python train.py --dataset="retinal OCT scans (Kermany 2017)" --horizontal_flip=true --hidden_act="gelu" --mlp_ratio=6 --head_dim=32 --inner_norm=false --patch_size=[8, 8] --conv_stem=false --pooling="mean" --gradient_centralization=true --max_steps=5000 --epochs=4.9 --weight_decay=0.05 --adamw_weight_decay_other_params=0
Rows from block 2, named by matrix and row number. Rows with one number belong to one attention dimension. Each number is 128 + 24 x the weight over its row's rms, rounded and kept within 0 to 255. All counts start at 0. Numbers have three digits each. After the name is the row's rms in percent of the matrix's.
# v: attention query, key and value (stacked) (model.blocks.2.attn.qkv.weight, 384x128, the v third), inputs 0-127
# proj: attention output (model.blocks.2.attn.proj.weight, 128x128, transposed), outputs 0-127
v.7 089:138155101167114083152123129147092137146134105145152131139097098097124126082107112141171118119128122115112104181133151082072100079110129115158128154167158151126123104156127138160164170171121135122121159098132114122121130099160104117122134123161149111133148149144157112091130118155137084165145106106119124179126112135139178093123107105091145113143133126147144100129094153153159121116112
proj.7 089:181109101169143159129110104152123141132172105130155152135130131123155129159106126115093164128116123147118174128137142116163135122136153115125082126135137150149113144109125157107124113132102087133076127081142114086113114162137124118147111126136111125159100148117113133163132197108130109136150144137117130123120095096134101172094085120175078125108137121100124138124146153119060120179104
v.8 087:139137123142128162104114105089110141143153125082111131104095137146134130113107111121151104150128164180111127146105117134149093118156140146145111165136111155139095132151132093134107134151099131090124163131109138094081086137125122119133114104162106096093112145113168165109132130117194124156096105143137126133048096133114122148145113101131114144156142146177109103174119132108144168116166
proj.8 090:140152082128166119123156106129126105147140113139164116095128112098125122120130168109078156135181101145116122191141138113086158098087147094150147160107125131125148128115124112148121120147122094117101077146152079111099104143162147143117176124154109162123117138181125112112127155111146149114147124114135131120135132141082105173142150106129136136119163074108107110146108130175129095135111
v.9 118:174102149148155148123102153144155115131132098113133130157171177136137084113074154105177131136135131143083119115084134169139142147098114124091101096097129137127116149092134135121124067139134088138125110169177157106088092154112134116131091114178142129138137140090113131112125128139086144123072142155116086116145144150113141131112129124148147133115122146116141113138104099141107153137152
proj.9 109:067088124158108126092156106101106158104112138098143118063077127106147174154129128150123110094086143143159129155166156111140149135127127120126131146109113150144148136101141128162123115139190134136148124092151098145133103128145133184118175132114152094129126080110165147149117122117144160108131112117130079159117118126136109107154122103145135092132132124152137113163146155152154138097146
v.10 111:119101141114158119164151089157147124124124120146128115152140142132164132113117121114166092094070140172113111140138132158110121126160126093093113106105163133147146099159080117134121099088167109128131141144126113117123124108176134142089142151134094148098118127188137144157167142160099115120173145064115113117146121092108149124119079147117137142117119148156098113109153095138172123111111
proj.10 102:090150117141131155117098147130111115125135110102136201121141152161155152131122120137149126105126137122143118128120108084142113059114182089135154143127119121124141145100178117148125135130086150122125149101135116097131104128129148102117104157102134087088113109156117128092142098119152124152066149160160124121155152120176099119105108156096117111138165134084175155108137145108145135137097
v.11 106:151150124145133146130122144102112123147167107132132114139109161130138149127102150137174132125110109156090110086099136099150136151112093122140104155169177129099108159088099086148122131140098146104110137145115155112081106147116133146133123170169181117163139144136162140141084137109123104083107131094126145104102122112108164140141141059161137127120103145096125105157144126136125156098172
proj.11 103:112117103130120147145122127123157139121103139128178122121144117130115104119136104106104180134137100105094165156112151155125133147124094178145069139103135119162180146154118149133160146160127107054108086101101115131109109100113118063120119106141119168143135150105126146155123131147105120127095131162131109121170090175117137184145150131119145121111117154146103110111151114161132139104137
v.12 096:139120123148086157115124123121155057163140164146113135140133127127108123158109137067154131141104091095142109109103105100099113143144117109100136126150127164125122108176068155124104138133133151089160147139116140119137155153151120118111107152160123129123148141184137135183139154130138133091147096126146181115098113140109135145125153107133079095099149153122149115107115145085170118122112
proj.12 103:096127110093165127103153124145174131158098107112113115111149143139147100133148127145121138191134144153102172162131118169107099138121149171118108102158127167120115100122138128099147124122122136150102077152088139124135133137123167105135101143105084192148127122103118116122152097165117151145105138133105160136121131118143077112087080144120127111115159130161133121136158130077134129078114
v.13 092:114162099130137080148147164116132144141144128149140111071121134144104093096134166110108120123097105134082126153106166131179108110152138155118112109119103139130141121159140118109119127102122163067129155085117125174104138114129132063127126086188130131111167123119136143112145120115112152158157100095147154158167166106126153114137129133094099102107120148152120144099121131086150127127126
proj.13 104:184117117117138177099122131133130168122109113128170099150132151084143176112121129169117102130131137135135150168130098135112137085108129132133175098112123118118105100155088149139101118107107106139119104142126117109138144133148130163107107103115182149131124105155198129137095136142163113111150140138108116149135150131135084133136106093144125118125073118167101082156114108135137082167158
v.14 101:134141083128104110144128129166113129112107145093152108182149104138134161133156170095099143131153152135117104105126132107141136137107103129111123150146091091096134118071132136147139119099083126145076151103164126122137145127150111125150161095127151139158135135130139131149131096109131143121118151139139157109159146167131142144147145089173077117107168104160173161108082160100130129149077
proj.14 099:153134122041100092142104140100127117121095137134140124085092143106097099123099077112123143158138104120129172093118153169119113135123077160092121116147122135153131095122146142138161174137172168112146125156129115123161124142108153107155118131126105101151133114123146123143113105171133135161138167124105138148121115161116109129102131181135103149134083147099116131162144107121132139084118
v.15 096:090092141154123152128137128131098126139176104149101133131159136096124155083122131078147125153122104088137095154101150144111151122141137134161120143122127169163101099194075101135118153120140127095141175112131110111110128084159113151102123119155131156118145124165132118130144138158147126121168129069132124141134128121091190147130141133151081139107150138167124120095125119130167111110111
proj.15 092:154115142141146145105125096143155160168110116113115127090148139156157116116134121138137156122117127172137155123145151110118111079133148129086134117120138132128136145104148158121107143095073160121104071125085149084127115149122152114126091125129158155132067126150098138138126123117085126144110158139100111127124169124128094188084111145097162151112119120113168133151148113100151065143147
v.16 095:111139118174117116108121143159132144103085081098118133128138097126125096150122140142093156096114131109087089127126128043141108129138135138126171157147146142120139194101140080132163119156106133138152124112134125134098097132114116108104133173106126154087107110114135133124135142116180120119163136124114151086117149131177157093161163127115115108113117112150147150122132115125095106145175
proj.16 098:118143133106110094140096159152158128158125123147117139156139151181117173132109107085141138149105122137116155161100129144147119138178059125136100076111129127128120107095102160053135145128144132115125141134129171119154133117107126090177125126115120105117127158092094146151116125107109147169121094135130132145145155118167125135130125123133120127142108183149108086146121128135125177170097
v.17 125:152126159141153130071097115068148120146119159131099138116100119177111102150119131105134117164176111136109155109136116084147093109145121139124124118148130112125161178158131110126143164135083113152126141110123154145120131149126119091128099114131101126126136121102091101162115135162140143159098132156172152134088096152150094122127142108120118091162157159087090150134123162082144164135114
proj.17 121:107127067143161113136144125142105096142148123140144121122125120054127107181122167134131103137132115099098120167145111148141169154100134122161133155135122098108076089141114102118127067089159139075136126156093107113165121147133146155145123149107107122132133104120135140110151135136148136143184099138104132123103130114157107122133108088135137136135147090158144100159167122177123151138127
v.18 111:154117120141146129159095115116118127118166137163106145170121161134095138081095105138181132148145054122137115111151125108143126104084111115158133120102136167099113120138115183140079150143139127158150117139130159125145146142134154148108107159146125097132150151131149126117119142135094107107119071157124115103071109137133098121128173123104131148096149151090106091135159171128148145116145
proj.18 115:099105120167155126072191085169126107117133109077140099130140107132139114147147114158081159124124146127130154138131122121140144157147171183145072117150107097156149140142101121136143112143134143163091131111118130166120142128108120130168141143173147186114127146128121142140159124145091150129134100138128113116113115133084144138086103088118155088112155106127148135111123142118114162104104
v.19 090:114157147076132102172139151130122142131106105120176126147121139110116126098095202171119105116121139108119144180129148155114113156137130122123134118094142135156126066109104157098125102089091124116120152108128111155137149145171146111123121103138134104156150119167107136141138110102126153148096137142106124103159173131096152078128117139093123130104102097163161125176114127092146103147120
proj.19 100:100159106119127121090120122108092159125139091118146116167120136132151116133079090135123102111144124108134108103156109150149130129148130093111147083143101144123090112138149118163148159147162112159137097111176090127147136128133116171152092089157115124132110097147191136134105102163177112128145134140100100133143136165144109132131084104144095127154156097149175112111113127085109106133162
v.20 089:113122115118114167088100149131139105128141117128125118092143119140130136144156131147089161174102130133142098147137105178165108150143142155121124098133152143135100120134088093093096103082149136124139147101147097139142147114108148142131091114102136171108133082106125116109128127132154131106202131155133171123139126095103123156158115130171123133139088159169097132096136120104159070162133
proj.20 099:148135158095123150141114141105146162151133095134090119105146120141143095104165136126100061122151143135141142123110135130111119110122146139116160103112151093129122130163132159156125129143117155135175071156100121126129118086132125170126108150090127150146121129124144114125099103124117111090112106098131128146098189129125135115136161177038151140097089138122154109117115116137175139119160
v.21 090:125100115120114183093133123146148111124115146132151111111092163134161147146126120132141151105132102162102138110117110160123142169107100100068135087125137095068142123115148101131147142143173146142111157134136144106133138147156108162124134084111121155082081113099129154118136194131137108064120184134119133117114109126124115137142135104146178159140103153136110122128155094120111151116126
proj.21 094:111123161133086173148122169171162120135104137121095189162120120140114136136154111077119118157136145129115132135099174133121118122119152139132128159150132159142160149135140118114161154131110133120160149127111164145135111100124146088084139150122087119124160172107092132135119119102118122132122102075144117087124141140117156116079132155143117110139143113100116138126130147114162192054121
v.22 098:094145119099081138142123123127160097124119054119133110170126139141121121143078129186111118081102171143115159145160170127137152132129127164176130149131136101128119126119153150134092123119143116133126151134122143121140134130086153120111130143106127101127161159108080149096115138102131143164071112102084127141119145126160114091112131160104159108150134089129117135124081105151129123152172
proj.22 094:160117145124180093132179109125115135124126147060162134149113106134132138096127090158094162125125097125123090142130112084128150157162201100136106084105135155126128151167136117125123078148140155150128090138155125137124118092174104149123122138135164157091167129164153119115114134146138137130132112125139095139144117147126114140106146093138159108129172161122157093116129113107124118151144
v.23 099:111140108123106145128154164109114119119147145163146091111119137104119145122137106114186128166125102149101124183109165147114155131101126103133137117098117118166133094143139164118141121117125097134126093124170133138134129120145110135088103109157154153078165117169154137118143106136083154092126152183150108091139107112126172117106062110117155141097100118096092117141136086137158117133144
proj.23 105:098130124115124185114165109155130143097090124133107142160141141132141134153136173128080100096125145130146106093189080166144100145124137118133150148109091099096150152116140106182100149161111128172147155075116117092123146104138132184142139142106122155156118102157100116117105143161127131113133117122118114123139148112114098128118096148130104115119123107174148086120128125092093127132156
v.24 093:128096158089091080162141095121094134146135131124139156146134110131111145143152144108130130134103126191145102167162149142113154145135114106127140104126162150141128080124118154131138113079100082111141128160148080146170151093127122151105169142121097123102148136184127134171123121133095132070116162116130121096129135156126122090130093105147150131114124169120108109090149126123145107142092
proj.24 100:105165133114125119091147136121127125121098151118117114177156108114133113119075152131131155126124115112153171112110102135141121116121143128126109122136143111142141128136180139166170190168105156119140131110118090117103156100091118134164104158126136075203108121142056119107126088142130136140131145142141119130128159130134137117123145143082139127141148118074152071127165107118123121104150
v.25 091:113130143112135141076141125128161135107121147129117113093078113103153158084103109132102129114150140163128197124139115141134102127108119152124118098108111135153152146173143129124101181130145159109156125169114117170157145149189112144132120109087065126102134120154117119104127139119128145111168116131128130122130100101124096113155136144080172111125122142074131118141179137146104158127111
proj.25 099:119145149169145158142076117162145085125134122117123117178167139126119143156173130160160083117141145099098085157120105113117155150104126106142103149168125113110114123134132117111132101114079128123127129118143189148127159129107145121105132150132117175110097145141117137118130124166166108088111123148147161089153161079149076147163093115119114135121147107130108146148099108108088121129135
v.26 099:145126165095154131134099122103149104112165143149155102129127122163169104153151099123165121095140135184098158167110138180136145143125102121083122127103138127122156133120152094115158105085171129120072140142132112138142134124092115112130099112127133155090143119071145170120108159143103120104127131139148099121070110117130134120131123129131175157128133163119062126129111112136143151131160
proj.26 097:111137098106105180161130121124137135128093132148129177104155129118122132147157113143113076128150145114090142119144114134133103125137153118131133155082130106115156172152109071163141112154106096103140157098130127104139126098110142144133148159132145131144183154185107095088156130114140129090144135126132101129134110142144130099101131134111182083122122135136160105125137148165133204112099
v.27 100:092121125107091125138151132141109137130166129127128106092118087110129125092118136083087088153119102102152134153120083143093087125143149131177136156092130169128110111180108120117129150142119121145158123102132124128147153113120134084125136164102131116103116167136170117126138074132116155103131106190142152153099153140148108106156169151116131105089107137131129134092131155139169112096165
proj.27 103:143132074147166111108121050123151135122126128169115138154122148133135121137132146126104105089118134153155169070150161117120091135130096144130107118114110113144097111138095098103102097135164168207134128154106134152138145146132120162116151099120137167161085102149135155149128133121088127130151115121103156141099143097114131115105129072122141124161100133137137108116110145104133132143093
v.28 083:188156136086164094162110134133136162091114154123103147174152139139124119116137105092133118137154166137109106156130139123095144166112140134074094130080104082144116105125153164118167110129125104108147098104147116174132142130131108132121147141143124128125115153103120137118157094150095091152089165168155131116129133134140141102121117166151136121111099102137113159163131122116181115144086
proj.28 087:105121112123099124130145134131107090127110110157137100130124116085113161146106136131122127128107139130140126119129120147144113176175094132141166090110102136092122078090118099162072184140161123151152197109172107122114153126114134173154107160130129096151139081153097128145124113141163137131154141154114119125125109158156092110108132115084095111168124150159160106106131117136125150125153
v.29 118:133148142143155152119093161124106100140101071048174127118132126114107106152061137158115120116126156119123110153115133091104134104157180131144099159132187138101095150116119116123118149122099142121165123132122133118125133140098132134126107183149150108118128151120156108128136136082163120125116126135137155134130099141162146119147154107128130099149113134100119116195101092140122154120165
proj.29 121:124123116115140077130143106102182167130160125145161150172143109132124126150141147131112154111129098123104163155113103133157155193141102087130082122128089147138115112132128140140113113138142104138109074084156103144106097115100121117173133106149095188155130142071135127178110150139138149144116079136104128131147120163113109158122126124110112128125152127141133130079140145113140141150159
v.30 101:104131083110111095169160128137146169123127167153131110088130120100145147100132173093132126100098129135117109143175159099116106156143115097092144127127086170116121118143104130116150156121128134134121151061132069132145165133138089091109156116134105152125121128152168171165159083148135143127145129112137116104138148094143131088150131138098118137115109096163126139132146145109171107102139
proj.30 098:136142100120134125114105121173085132150136103134120173191152154150126131136108124148134121142136149126137183141103097142114093089130091155162163106128134112105151093106105121110100170140129129116104106162125115108151154139137126163116094118136140125123122101165127114154144131183157142138187146119093111111148163166127121117124106101157079091127140123175153108135077132092112140150134
v.31 101:177168142141127137161129122097149113133150151170125141138157136147133105114119130176169154103107089131142130111109121121152120121135123123080141091108109171054128148136078139107123137133144150110131101111092161098133130130128147150119123144148142109147124136148189103131129169111114073114143102101108141132102094127097138162151129140088095136090124152097152110155157122089120162107115
proj.31 090:097126137120148162085129148147142158127150085083122136086099120142151097128147089111126137176105113143116147172072136154147136132106157121166118110158122124160136127145154130122150118146125114118141160130100122138098138135118109098159119137165112174109147152131157135159132152124135120133103114131153115120141112156143168140110102139120126101158097138142080208098093121150134155071093
v.32 084:080138104147134101123129151144120121147138159091191130111126076149106160079120088159154142144133177118124132121141137095121144100130131169164109144102110138125114123134127151105170151110084107115126100161132134155127129105113096120152120119135139120172136176145159167124141089108104113138128140133142108108122152156118139095148098140110115131083097143138164131127118126204102113137171
proj.32 096:148115153154108174146111109121126103111127126175094138137170187149108111144124154069098129076120125125141122118142119149139124100094126156130130094134132114143129148155127138085116078115151193171142123158122142110144110133114131142087150160098128053132111113110106132145105115155088122132117123143117140128135132112094129138149155112125161139133131136125136088120124107116180133187155
v.33 099:104104119137125183093177133177139128139153156124094160175152159117113131119127125160090104139114076137128117127112158090123101068142127133127169167137088122112163132128172104087112099136153129123119127174117141111128162116103125150163155133099134097115141096115117119146125094139162145151125107162129130151081130119110152171100120109094129125110128117092143131104115147156123117091139
proj.33 102:135125188137108113105094069095141119132103133144076075131111146147134145110121139118183149140087106144150126132128113139139092149146092163125112137147138111130129129100116162135122117126094100151106166152204115092154113145132163114143090123122117122150138146127110122088148171105103158112133143129121148105096113121155121118109103185159116117116139130109109106138146154154122132176098
v.34 093:112111151087107096129133133125126112159102097168153116140152111132154153108132131066148097132098130100116146125165166110137133112082089169132165135129137113106106121126144087164090142113157136085150138158077144145103138103129156124116087137159132157140135141154084128132102159125119119129120119094117125150127172109152135128147161138132148115128137158064166133123158127166161104083131
proj.34 092:091135104130139161098146133117164127090119116113127144132112141146133150118133152170156119120138081143136108124100089124118107117150160120114109149126120190141137157136125126093143105129102125121099122102151088151113134165117106097129096162137108081083165178154134130163104144138124133127140132119179148132102138131119117143088123073136087131159176145123127098150149166174074125159135
v.35 081:146184142118171124132107123135150102167098122152113076163106127132108119112110090094117132066153165111145146087144124117136127158149086131106118124140128130096125129150150128111113126149132169070143123115156135141116154114153161109120147118118125130086104094165128137106175149172141088091109094147122115150111135106149160146136115163114143084154144185103131109095119137132140141115123
proj.35 090:107090124127122105146126153112110134143152121137144155095129115112109149121121157170149158171121147085138101212105127158147150135107108099132104131145145084149126127157139109159109108112127100115100112097143105172108105146132124096105131167158136129117178135107174120108136137115170134136160149105136169083092105103153098103136135076148095131115143122165115124136141127093132100118154
v.36 100:120124123133171134152142124107119116118085119132123150092125100086142160131149166127107113168130141112109142132068103179115170135146132113139135125134123178125134145057127117149130129145103133113134122151136144119081075085153114150120123115114143186151115113108141120116104173148124165142106143118115122090161180139164134096125076114163108143157137096115136154116135128114106150148101
proj.36 109:116135089128117144105142136145139141111120129112140115136115177137132154123116128092111174154100155161116143127150140124125141089151161100103163172118111078148131167134159137150128160108100152088150137099082153071122148112122096144142131125116115114113126108103119118115078122153133083162118109170134161141149075185099154145120175159109117134128137131150108126144105137131168104089122
v.37 079:162108125112137145127166098131134162159159140109157114098162113151106105096109097133115123150139137142083089110148132146175095080123111119122127133074160121089121129129125130112165131117129080153095106156127150153076112123093152153146123148108108118101108141109103112115150108113116121091130159146162129118157157143147103150140116087150151169113119168137129128133064116161124156085126
proj.37 102:121131137108054125108133161114113138120132167144113108093114157124105149140124146067124113135154121118108129121114124183125117133135097135136144138114090152143114126093121122125127151138117136134178104171151159134116083168132122069099120107097128115105146134112109155144126109138106125145130143088111124115120127153117148084148128223120145101146115134116130098148152166167109176122115
v.38 090:115135117132110156146150127134127121089165163104169110119134094147135117151119133131131104116152116133164121135130121111155061119135129134110129160102144090164132091167144139145140122119153090185108113110168129095137112112106088125129158134106133101156158139125131145169138150089144132136163169199152137116099090121097131122116108116096115098137149102178116111141134078120115102172140
proj.38 099:124114121133120097153076129113095116141162078156131109120176134140099112137131136107117129146114142078137089107161177108136116084142120134134070126136109120101103127102126151106138122136142111110158101154111139117119121120169158092165137153082148124124123122114143124131151116150091125145128125116131140147144157133203115119166130111118183126122118131163140138111111187061106151136118
v.39 107:132161143132129154116141140146146128173144137149153139107126124116172114125135138132137119103095094149125137105170157099152084080141100183166142120125147136089118083145153105147103128133127125108129158182111118145101159133101141114095099120131106140124123117158167084082130106136117076155152150157126113140100126146151123138123107109111128109132128164069142093135147113169150089081134
proj.39 113:075131161146122129124122121129126128121157113144146113115112071137090166142123141135143104154130111130145127138092116139145129095145132155145080156166114115168147141083163134086129109103131175116125081140158159141120099136114104115128107162152079099119121150095122135144102171087124145103107118146135150113145115145157104113143121150163140147163128128109106055084129146118084157147151
v.40 123:110105153112099155099125104126118157178197111124134105103097153145142103133120110128150137139127125137131128143159137126134107082151164135170139156112132097165129133152129119120161152112146119128106143126076125155121154168106126126126112141153096104102137134114111109136123072139113099182133115119136099173119046141130128144135138131118169190105144164128106094167111103134122131130120
proj.40 113:138140161101125083165107126145127114122092195114122135162124116142118128116128135064170127172143087136099135080115118126126095177105115145156113111146113165110123119139109106093133148118140169149129113115117133116153089133135086108128140141142137186095180153107155141119160133101118111107120136116118136138144147092143101098149113158146165120113152106112161151122137132137090182117123
v.41 082:128127123143119133147114088112169184147146130105115088103083162118079102140121129173124133143142119148136103196164149133125168139136113137106150085079137116133102101097095121158102143113107124113110092082121135119123139154134179144164149132119128118141150123071128118130135128146117142121152130144100084109144124144156106124095148117117148152193091132141141123151150126107158146157126
proj.41 089:188127195162121094123105158119143097134130109102176162115151120125163091125151146115145110114127189111104127151104136100144145153170135093124125112146113135140097139141142128084149152156130129116137096118129143117128110094133111154119132132105152152127149093129136173108179126140126129143117104117116097170118113084136130160154094146125116131104120096129110158110123127150102124050160
v.42 077:129161145103135128093102141145127150148122145107101111109131145126130083174145135098123146154120122131151102137101121089099139120124157120143173103114147129133149183122130169135123112164142106127156149137108121169144124139133111162050094106086114160118171098132134103160110090108075101131119126137140162129141156118134108119134107105143128133138138118140103129167139066060110128121159
proj.42 080:140125103121117156120075124115142123128091155113139142184092087110106121106129096149119129138088112129104190126186128104145132111132115104150140108156092100151146154176155097166093156140128173123171095136087122092151096079164135138157127148123115162169109140132125143185108130135127110130114110121130165150100137122124135153134107125126160132116126109122144103148106143114155120153115
v.43 093:079155129127075132086092178120136152159162105129113125122100159129154118143108122114157163110119121134126171122156165071091132112134101146165144154117130123159112140123149106125111149144144134104163149144070132148142150104128114101103103114104121128125151120115128144117132091091130128112176111147108105171092132101151147151127083141105147113132125121117117133156133099147160114103200
proj.43 102:152138178169151132142131088115131072123125116122130140159163090132125133118137117147167152147083102153168109151128137113120118152094106159160095116144106127144129124154163116080104126138130129145091108140161102120141096095120137144104097138161133099110134142130163139112115154103116123127122096130157204100117139129102094132103124109151131170113140128094140115133150110091102107194153
v.44 095:103170126144151084172104124107107122171116135116153156113127080133095114124113111148156085134113139128142147138122109102147166101137136149160107154103138156115141145132167116117125141104103134099168122128073144089129148141152122134165088101166141135108130110099134092111143148091075097098154136125061108119138160140177141132137108128119125131107111130169153167111106143153135127093124
proj.44 095:172121120154114166115137170161128142096127106116136092170179126109097141126089151140101110109152162109137115153129166119112142129120143121141158166133166117146093115170096149099121118152109169135104118134113098124128085127098152144079164126126136158123123122121089113137095134138152109096117109162172136143133117130075161093132093145129115136150122138089143069153099104145150121105137
v.45 092:171177149129127138129146098161135159133132117116129165131141072121104144117104139144102097112115093163134146095107138178158151168105102129120119110102113143115117120115137148103196138133094140117124132110140120140174149151138133117164089102134141126140145148160168094123140116121111124094114113183099129132161154129139171109114162119107107143088090130140158095075124143122125125078144
proj.45 096:130119134149127214123142166133100151114118145134095109151140174079112114130158116130127138094154104098159126156169125144105124155114128122125145129103154125163150119100094178142121111167169149124154130169146129134119099145128139115088163139106138098154078092098130093148115118135136128093091153135168122124115117127093137106120124159123160125138104158120116132109097076131166155132127
v.46 082:153087149140126133135117092106122122098122159120159133123154114156154153132175148115139125118151122159118107154125115135111101105135133125152100176112113148071135128093136128117113101101150137097156107164145162094091117105141118112148165148208181102167134138106125095134106167122123127142134136128107097098117152150090118128108173161097124128105116123062149147100145101137131131134116
proj.46 082:089116106114164126091148164122144141178140092109116154120122165140130120117140129098134119127152116120131139073134118127141118090147153130112086113093148122114158134119127103094138079123107132147086156088126117127093131171125104120179103142143109143116162143110139161103157057140139168136102129099122113134137149145154108179135107106176121139157138127123130104125095157158100152082129
v.47 095:108113135105079109141153161096142133135141108119108160117130145107137132104126086119174135121140092092114119139149111082121123098135162130153117161113115143108140129165151169115087123124121120123167153175070104147156151119119090118147123158145136130121172132137139112135116110142137093136147099117119091126043153128148203158113117111139102117154146123110137164119121104160115149116134
proj.47 106:120133165112174154130103126145133127097172103108149145141171091175142137127118084173145126084130151141118128122075103136144104107112118171139163135111144127119133101144113106119147087125111140138088172140156115094123116101111166175114132095155111134113136147117095120143134136081122142097150174177142128087127153110114132111096136069138155161130149129102127120152135121126110102160135
v.48 101:124124142183151118116117183167113076104142144097167148072168100166169136089114123146189135140131126122133147133111111115120112121129148132143135179124119132108119121134108149115139123149130123143110127158122154089093119129104089135132133105133146139183097100105112099137129152128140169131143109133164115097136140141091084150163112096146094109117145135144148145111097138151069110149134
proj.48 103:136118105104089158168128104116112108132164088175113130152126140119097154140139117079084094088132107172119118096130144142121120097112135139116134122113148177130120142128129127179103123089120143137151130212137137089125123164180158158136144147152102121102097109111091121164115103124122101180102147114126114152125147172118103144117134160125121154130114155127144125162124134105139151141105
v.49 081:120106115135128163125150097160177104129143137139163114124120123138116120106124124166130135175114124116101127095134104199147159083153143106145111102091127148107113096160146113126108118103115150132106150105119147106138110184158151139125112146145125108101174143140141131129141103144084087109149117130100122121128156168160094125122090117125197144152120167092147130084109170151160133130134
proj.49 083:143133193126113103119157137105114134138159121108155158068118108133149115119125160119157129079112105110123133128129118151147142164143118132127127112170135135155112116181091137115126133136135134085151118151128159170109110114129081086117122124153126148119145109069091126132156172113159153094111136159133114151170114173102139121131104154179104176123114173101132145132125128099121140094114
v.50 088:112160185170117129095104116128104113105170141108106094095134144127119134164088093166126130217109144144138126170093127125109108134104136099155105118112160133103128162117132142098117139152104103132148118086134121111112131149101135120158126103134126137138128105074116140127119136130089127153092136119167137144207094141133122137123107101118114147098115139144120095147158153109116129167134
proj.50 104:178141135138136098132157157146146103123080146128083125192116103152118093129148161092117118090116171168127120090167164158127140140152136125110130148137121157165091111172097145130112154119148144084108118167151132081116096147127130164120158121093143139143085103135132110131132147104129097131123109105100102162116099133148154149121128159123116118151114141094145120144089130168122132099101
v.51 096:092148096167086100159118134116102106126140120137100181115184093135110126093096113115105100125156162107141147119155089153142135119113159133116119120129126125172106162134109110157128143140072132092131070108143143129084121156109105140141128158143143140156130157123130119100116174128096132158149160110108109081147159099170132127109124118143126111126137115140178140127091125175120107158127
proj.51 103:166138098139105151125147148143101144078173129126124128129156185145169129147143139141090092107122141134158154169088139125094155123095157107166162127106138125139114119117095174123135119090140132158178143168105148116131157131131170137084135131121117123126114093127125147137097119133145174091156144132133126148110143109105138087109142152064093127126087143138106127148114093163126113110121
v.52 104:117128151193123123125124160161118119115127175137099152119139176143125140102135130150132150141137117115135117121116073057129080088152119141130146177148118142088126105111117136113120108120129094140144116166102113166114146078111122131087111103108110120168122119147177120147125129114133162142152151132151128125103148148124132167170079126090088114111124149093150149137107124124091147095139
proj.52 096:105101165126108165103110114135124140159132111151143095162140091124126134145097108116144131147146175167137126091160149132120090074100109180124149135162162116122089144137143111121129095105135166153103115151130121097134114127182172119177134141151138150107119160102075166115144124133122137122121120132097135104144094133121141141110155136131120165124092108127154128122124110138131132218136
v.53 081:072135075119118162114117133129127088131093071100130141156098109118099146123107120157094100151114127110156143143127116144136108114103123133101116125143119121152148074155148130145128132163132192077138129118169130133140137115149151126164176150100134154123111109145126098138172126188148106076149178154125153121113131116130157142107103105116112121158151121153134113130098152118145089142126
proj.53 083:158091141154155121100134124139152114113192107161138103122147122150144131137124146154140133124118154084156131176127163104099162136123147120141097127152140096144105113069147127137118112098135063143141128110126126154170096131119139122116131088125150123149154121088118138160129135123129112142145112135160113066134100134171070139140139141118110119124120142181084117160134125097125078165098
v.54 093:110101117158104172143155154146146122111119158146091124171176130111145143133129131119095162140164122104159089147137142046133157124111104094112138138120134123176171146115145125121079079090145123148116104126130134080149117086120111122148143153142120117143150125109137167132107172102099169127126153127146119143083154103134133149117096153105149148129110115119116144099128099109127153162099
proj.54 096:126113138101134081123058130131171163157121072148092134143120172153150117117113130172183126161081112131130120097099098138119092113172159117132138130128144113089088124173122174102125148147111125153084160144153084161109122112125172142140114125100117131145125133136139109109146085155124113080126169123136131100121108126129159120118142123093131149134128101119118139120117155115110131128151
v.55 090:117100131126127137128100176158118107109177151125112155113090188123125110168154124160118166117148106117169149124123110081108102152137140117133155105160115096135118150167153087164116095167155110122158150117087132119116150131102112110084111102100122094141154134071149106117127111110131146175139130115145098113105121124125114175131128101122123127133149145128088123168159109097105170125130
proj.55 094:113206146138105094167105111104089131154096089151098096151159032115153135131134132154160108163097157104088101124092121137133112155138086119139139133148129131110124093165147131115124153123138135134075111130155134100134131112128167159140128127117120179163125092157131112120140153090147129093138150117125129130130157129147141120125109151104143148123119114114140143138090113121152145147115
v.56 102:090119101152104113119078133134081087076114129158125138127097164159111127143128100163160152160102177095111132170101143162108190105108131108136135130110122140143123112105122126123120146123111142097111118126128137138138113108120125162113102163152141175124135133145128157163090110149125171152135148123103118167144093132154120121098116160108186139131111086149115145169111087147103112115124
proj.56 108:170110155129191126126172150115154105128128110128148145135158143140132102082112159103087149126101103135136117125200139098123140126158106126116100099109108139137120149134117116123147139104150154187131111082067103112118154101139129127135124126134155148127142168135151147085122072154098091151117111122121150116167132101074149113096159112140150121106120132139155126100116137126154102139107
v.57 099:122164186152172127125109104122112158102174134131174171121090161145172128114108111111161127147108141155106140148142096147136127145135149122138137138146083153128139089103133135097138109120118127153137137180095151094091075138108133136097118123151125102103141109131164115102116151096127142119132107146115130079140124148153087116150071130115154128129120153108117143082157122107082130091150
proj.57 101:123131119098119141140141118115116112165108142136156090130082115089085138134107116120147159124145124133097147116203143135135112067134101147117131165110174109108125146095094119137117157141131162086087131133085141085126136136109083124168160137120147149121151124114124088090114116142135114146110127123091121123135109128114139155152169162188127180153116121116170106136155145148136118153137
v.58 116:112130124117117153102141122135131162174173072121129106115100137123096102074106117124167121146073161127105151158188142137133155091150131127161119133115125133162126145174130168106120152110134159082173151139123113146117151155119150125135122142135098097073136112128118113104110090163114111108130128126119099152112116107156173153109104118124174140129126147112126123160125152157169097108113
proj.58 103:133128163093115082120134130130148096118138168127184158141107117161126123147146131121170145095127101132120125119101114137109110173104148143156120120133143142129110103107107101096116113109149109154126114134128156177115090101097108134076119094155135145092185136134128164121147152081142141137189143121146135138100165101130107119117137118173106149137149136121103096126167094164080106145149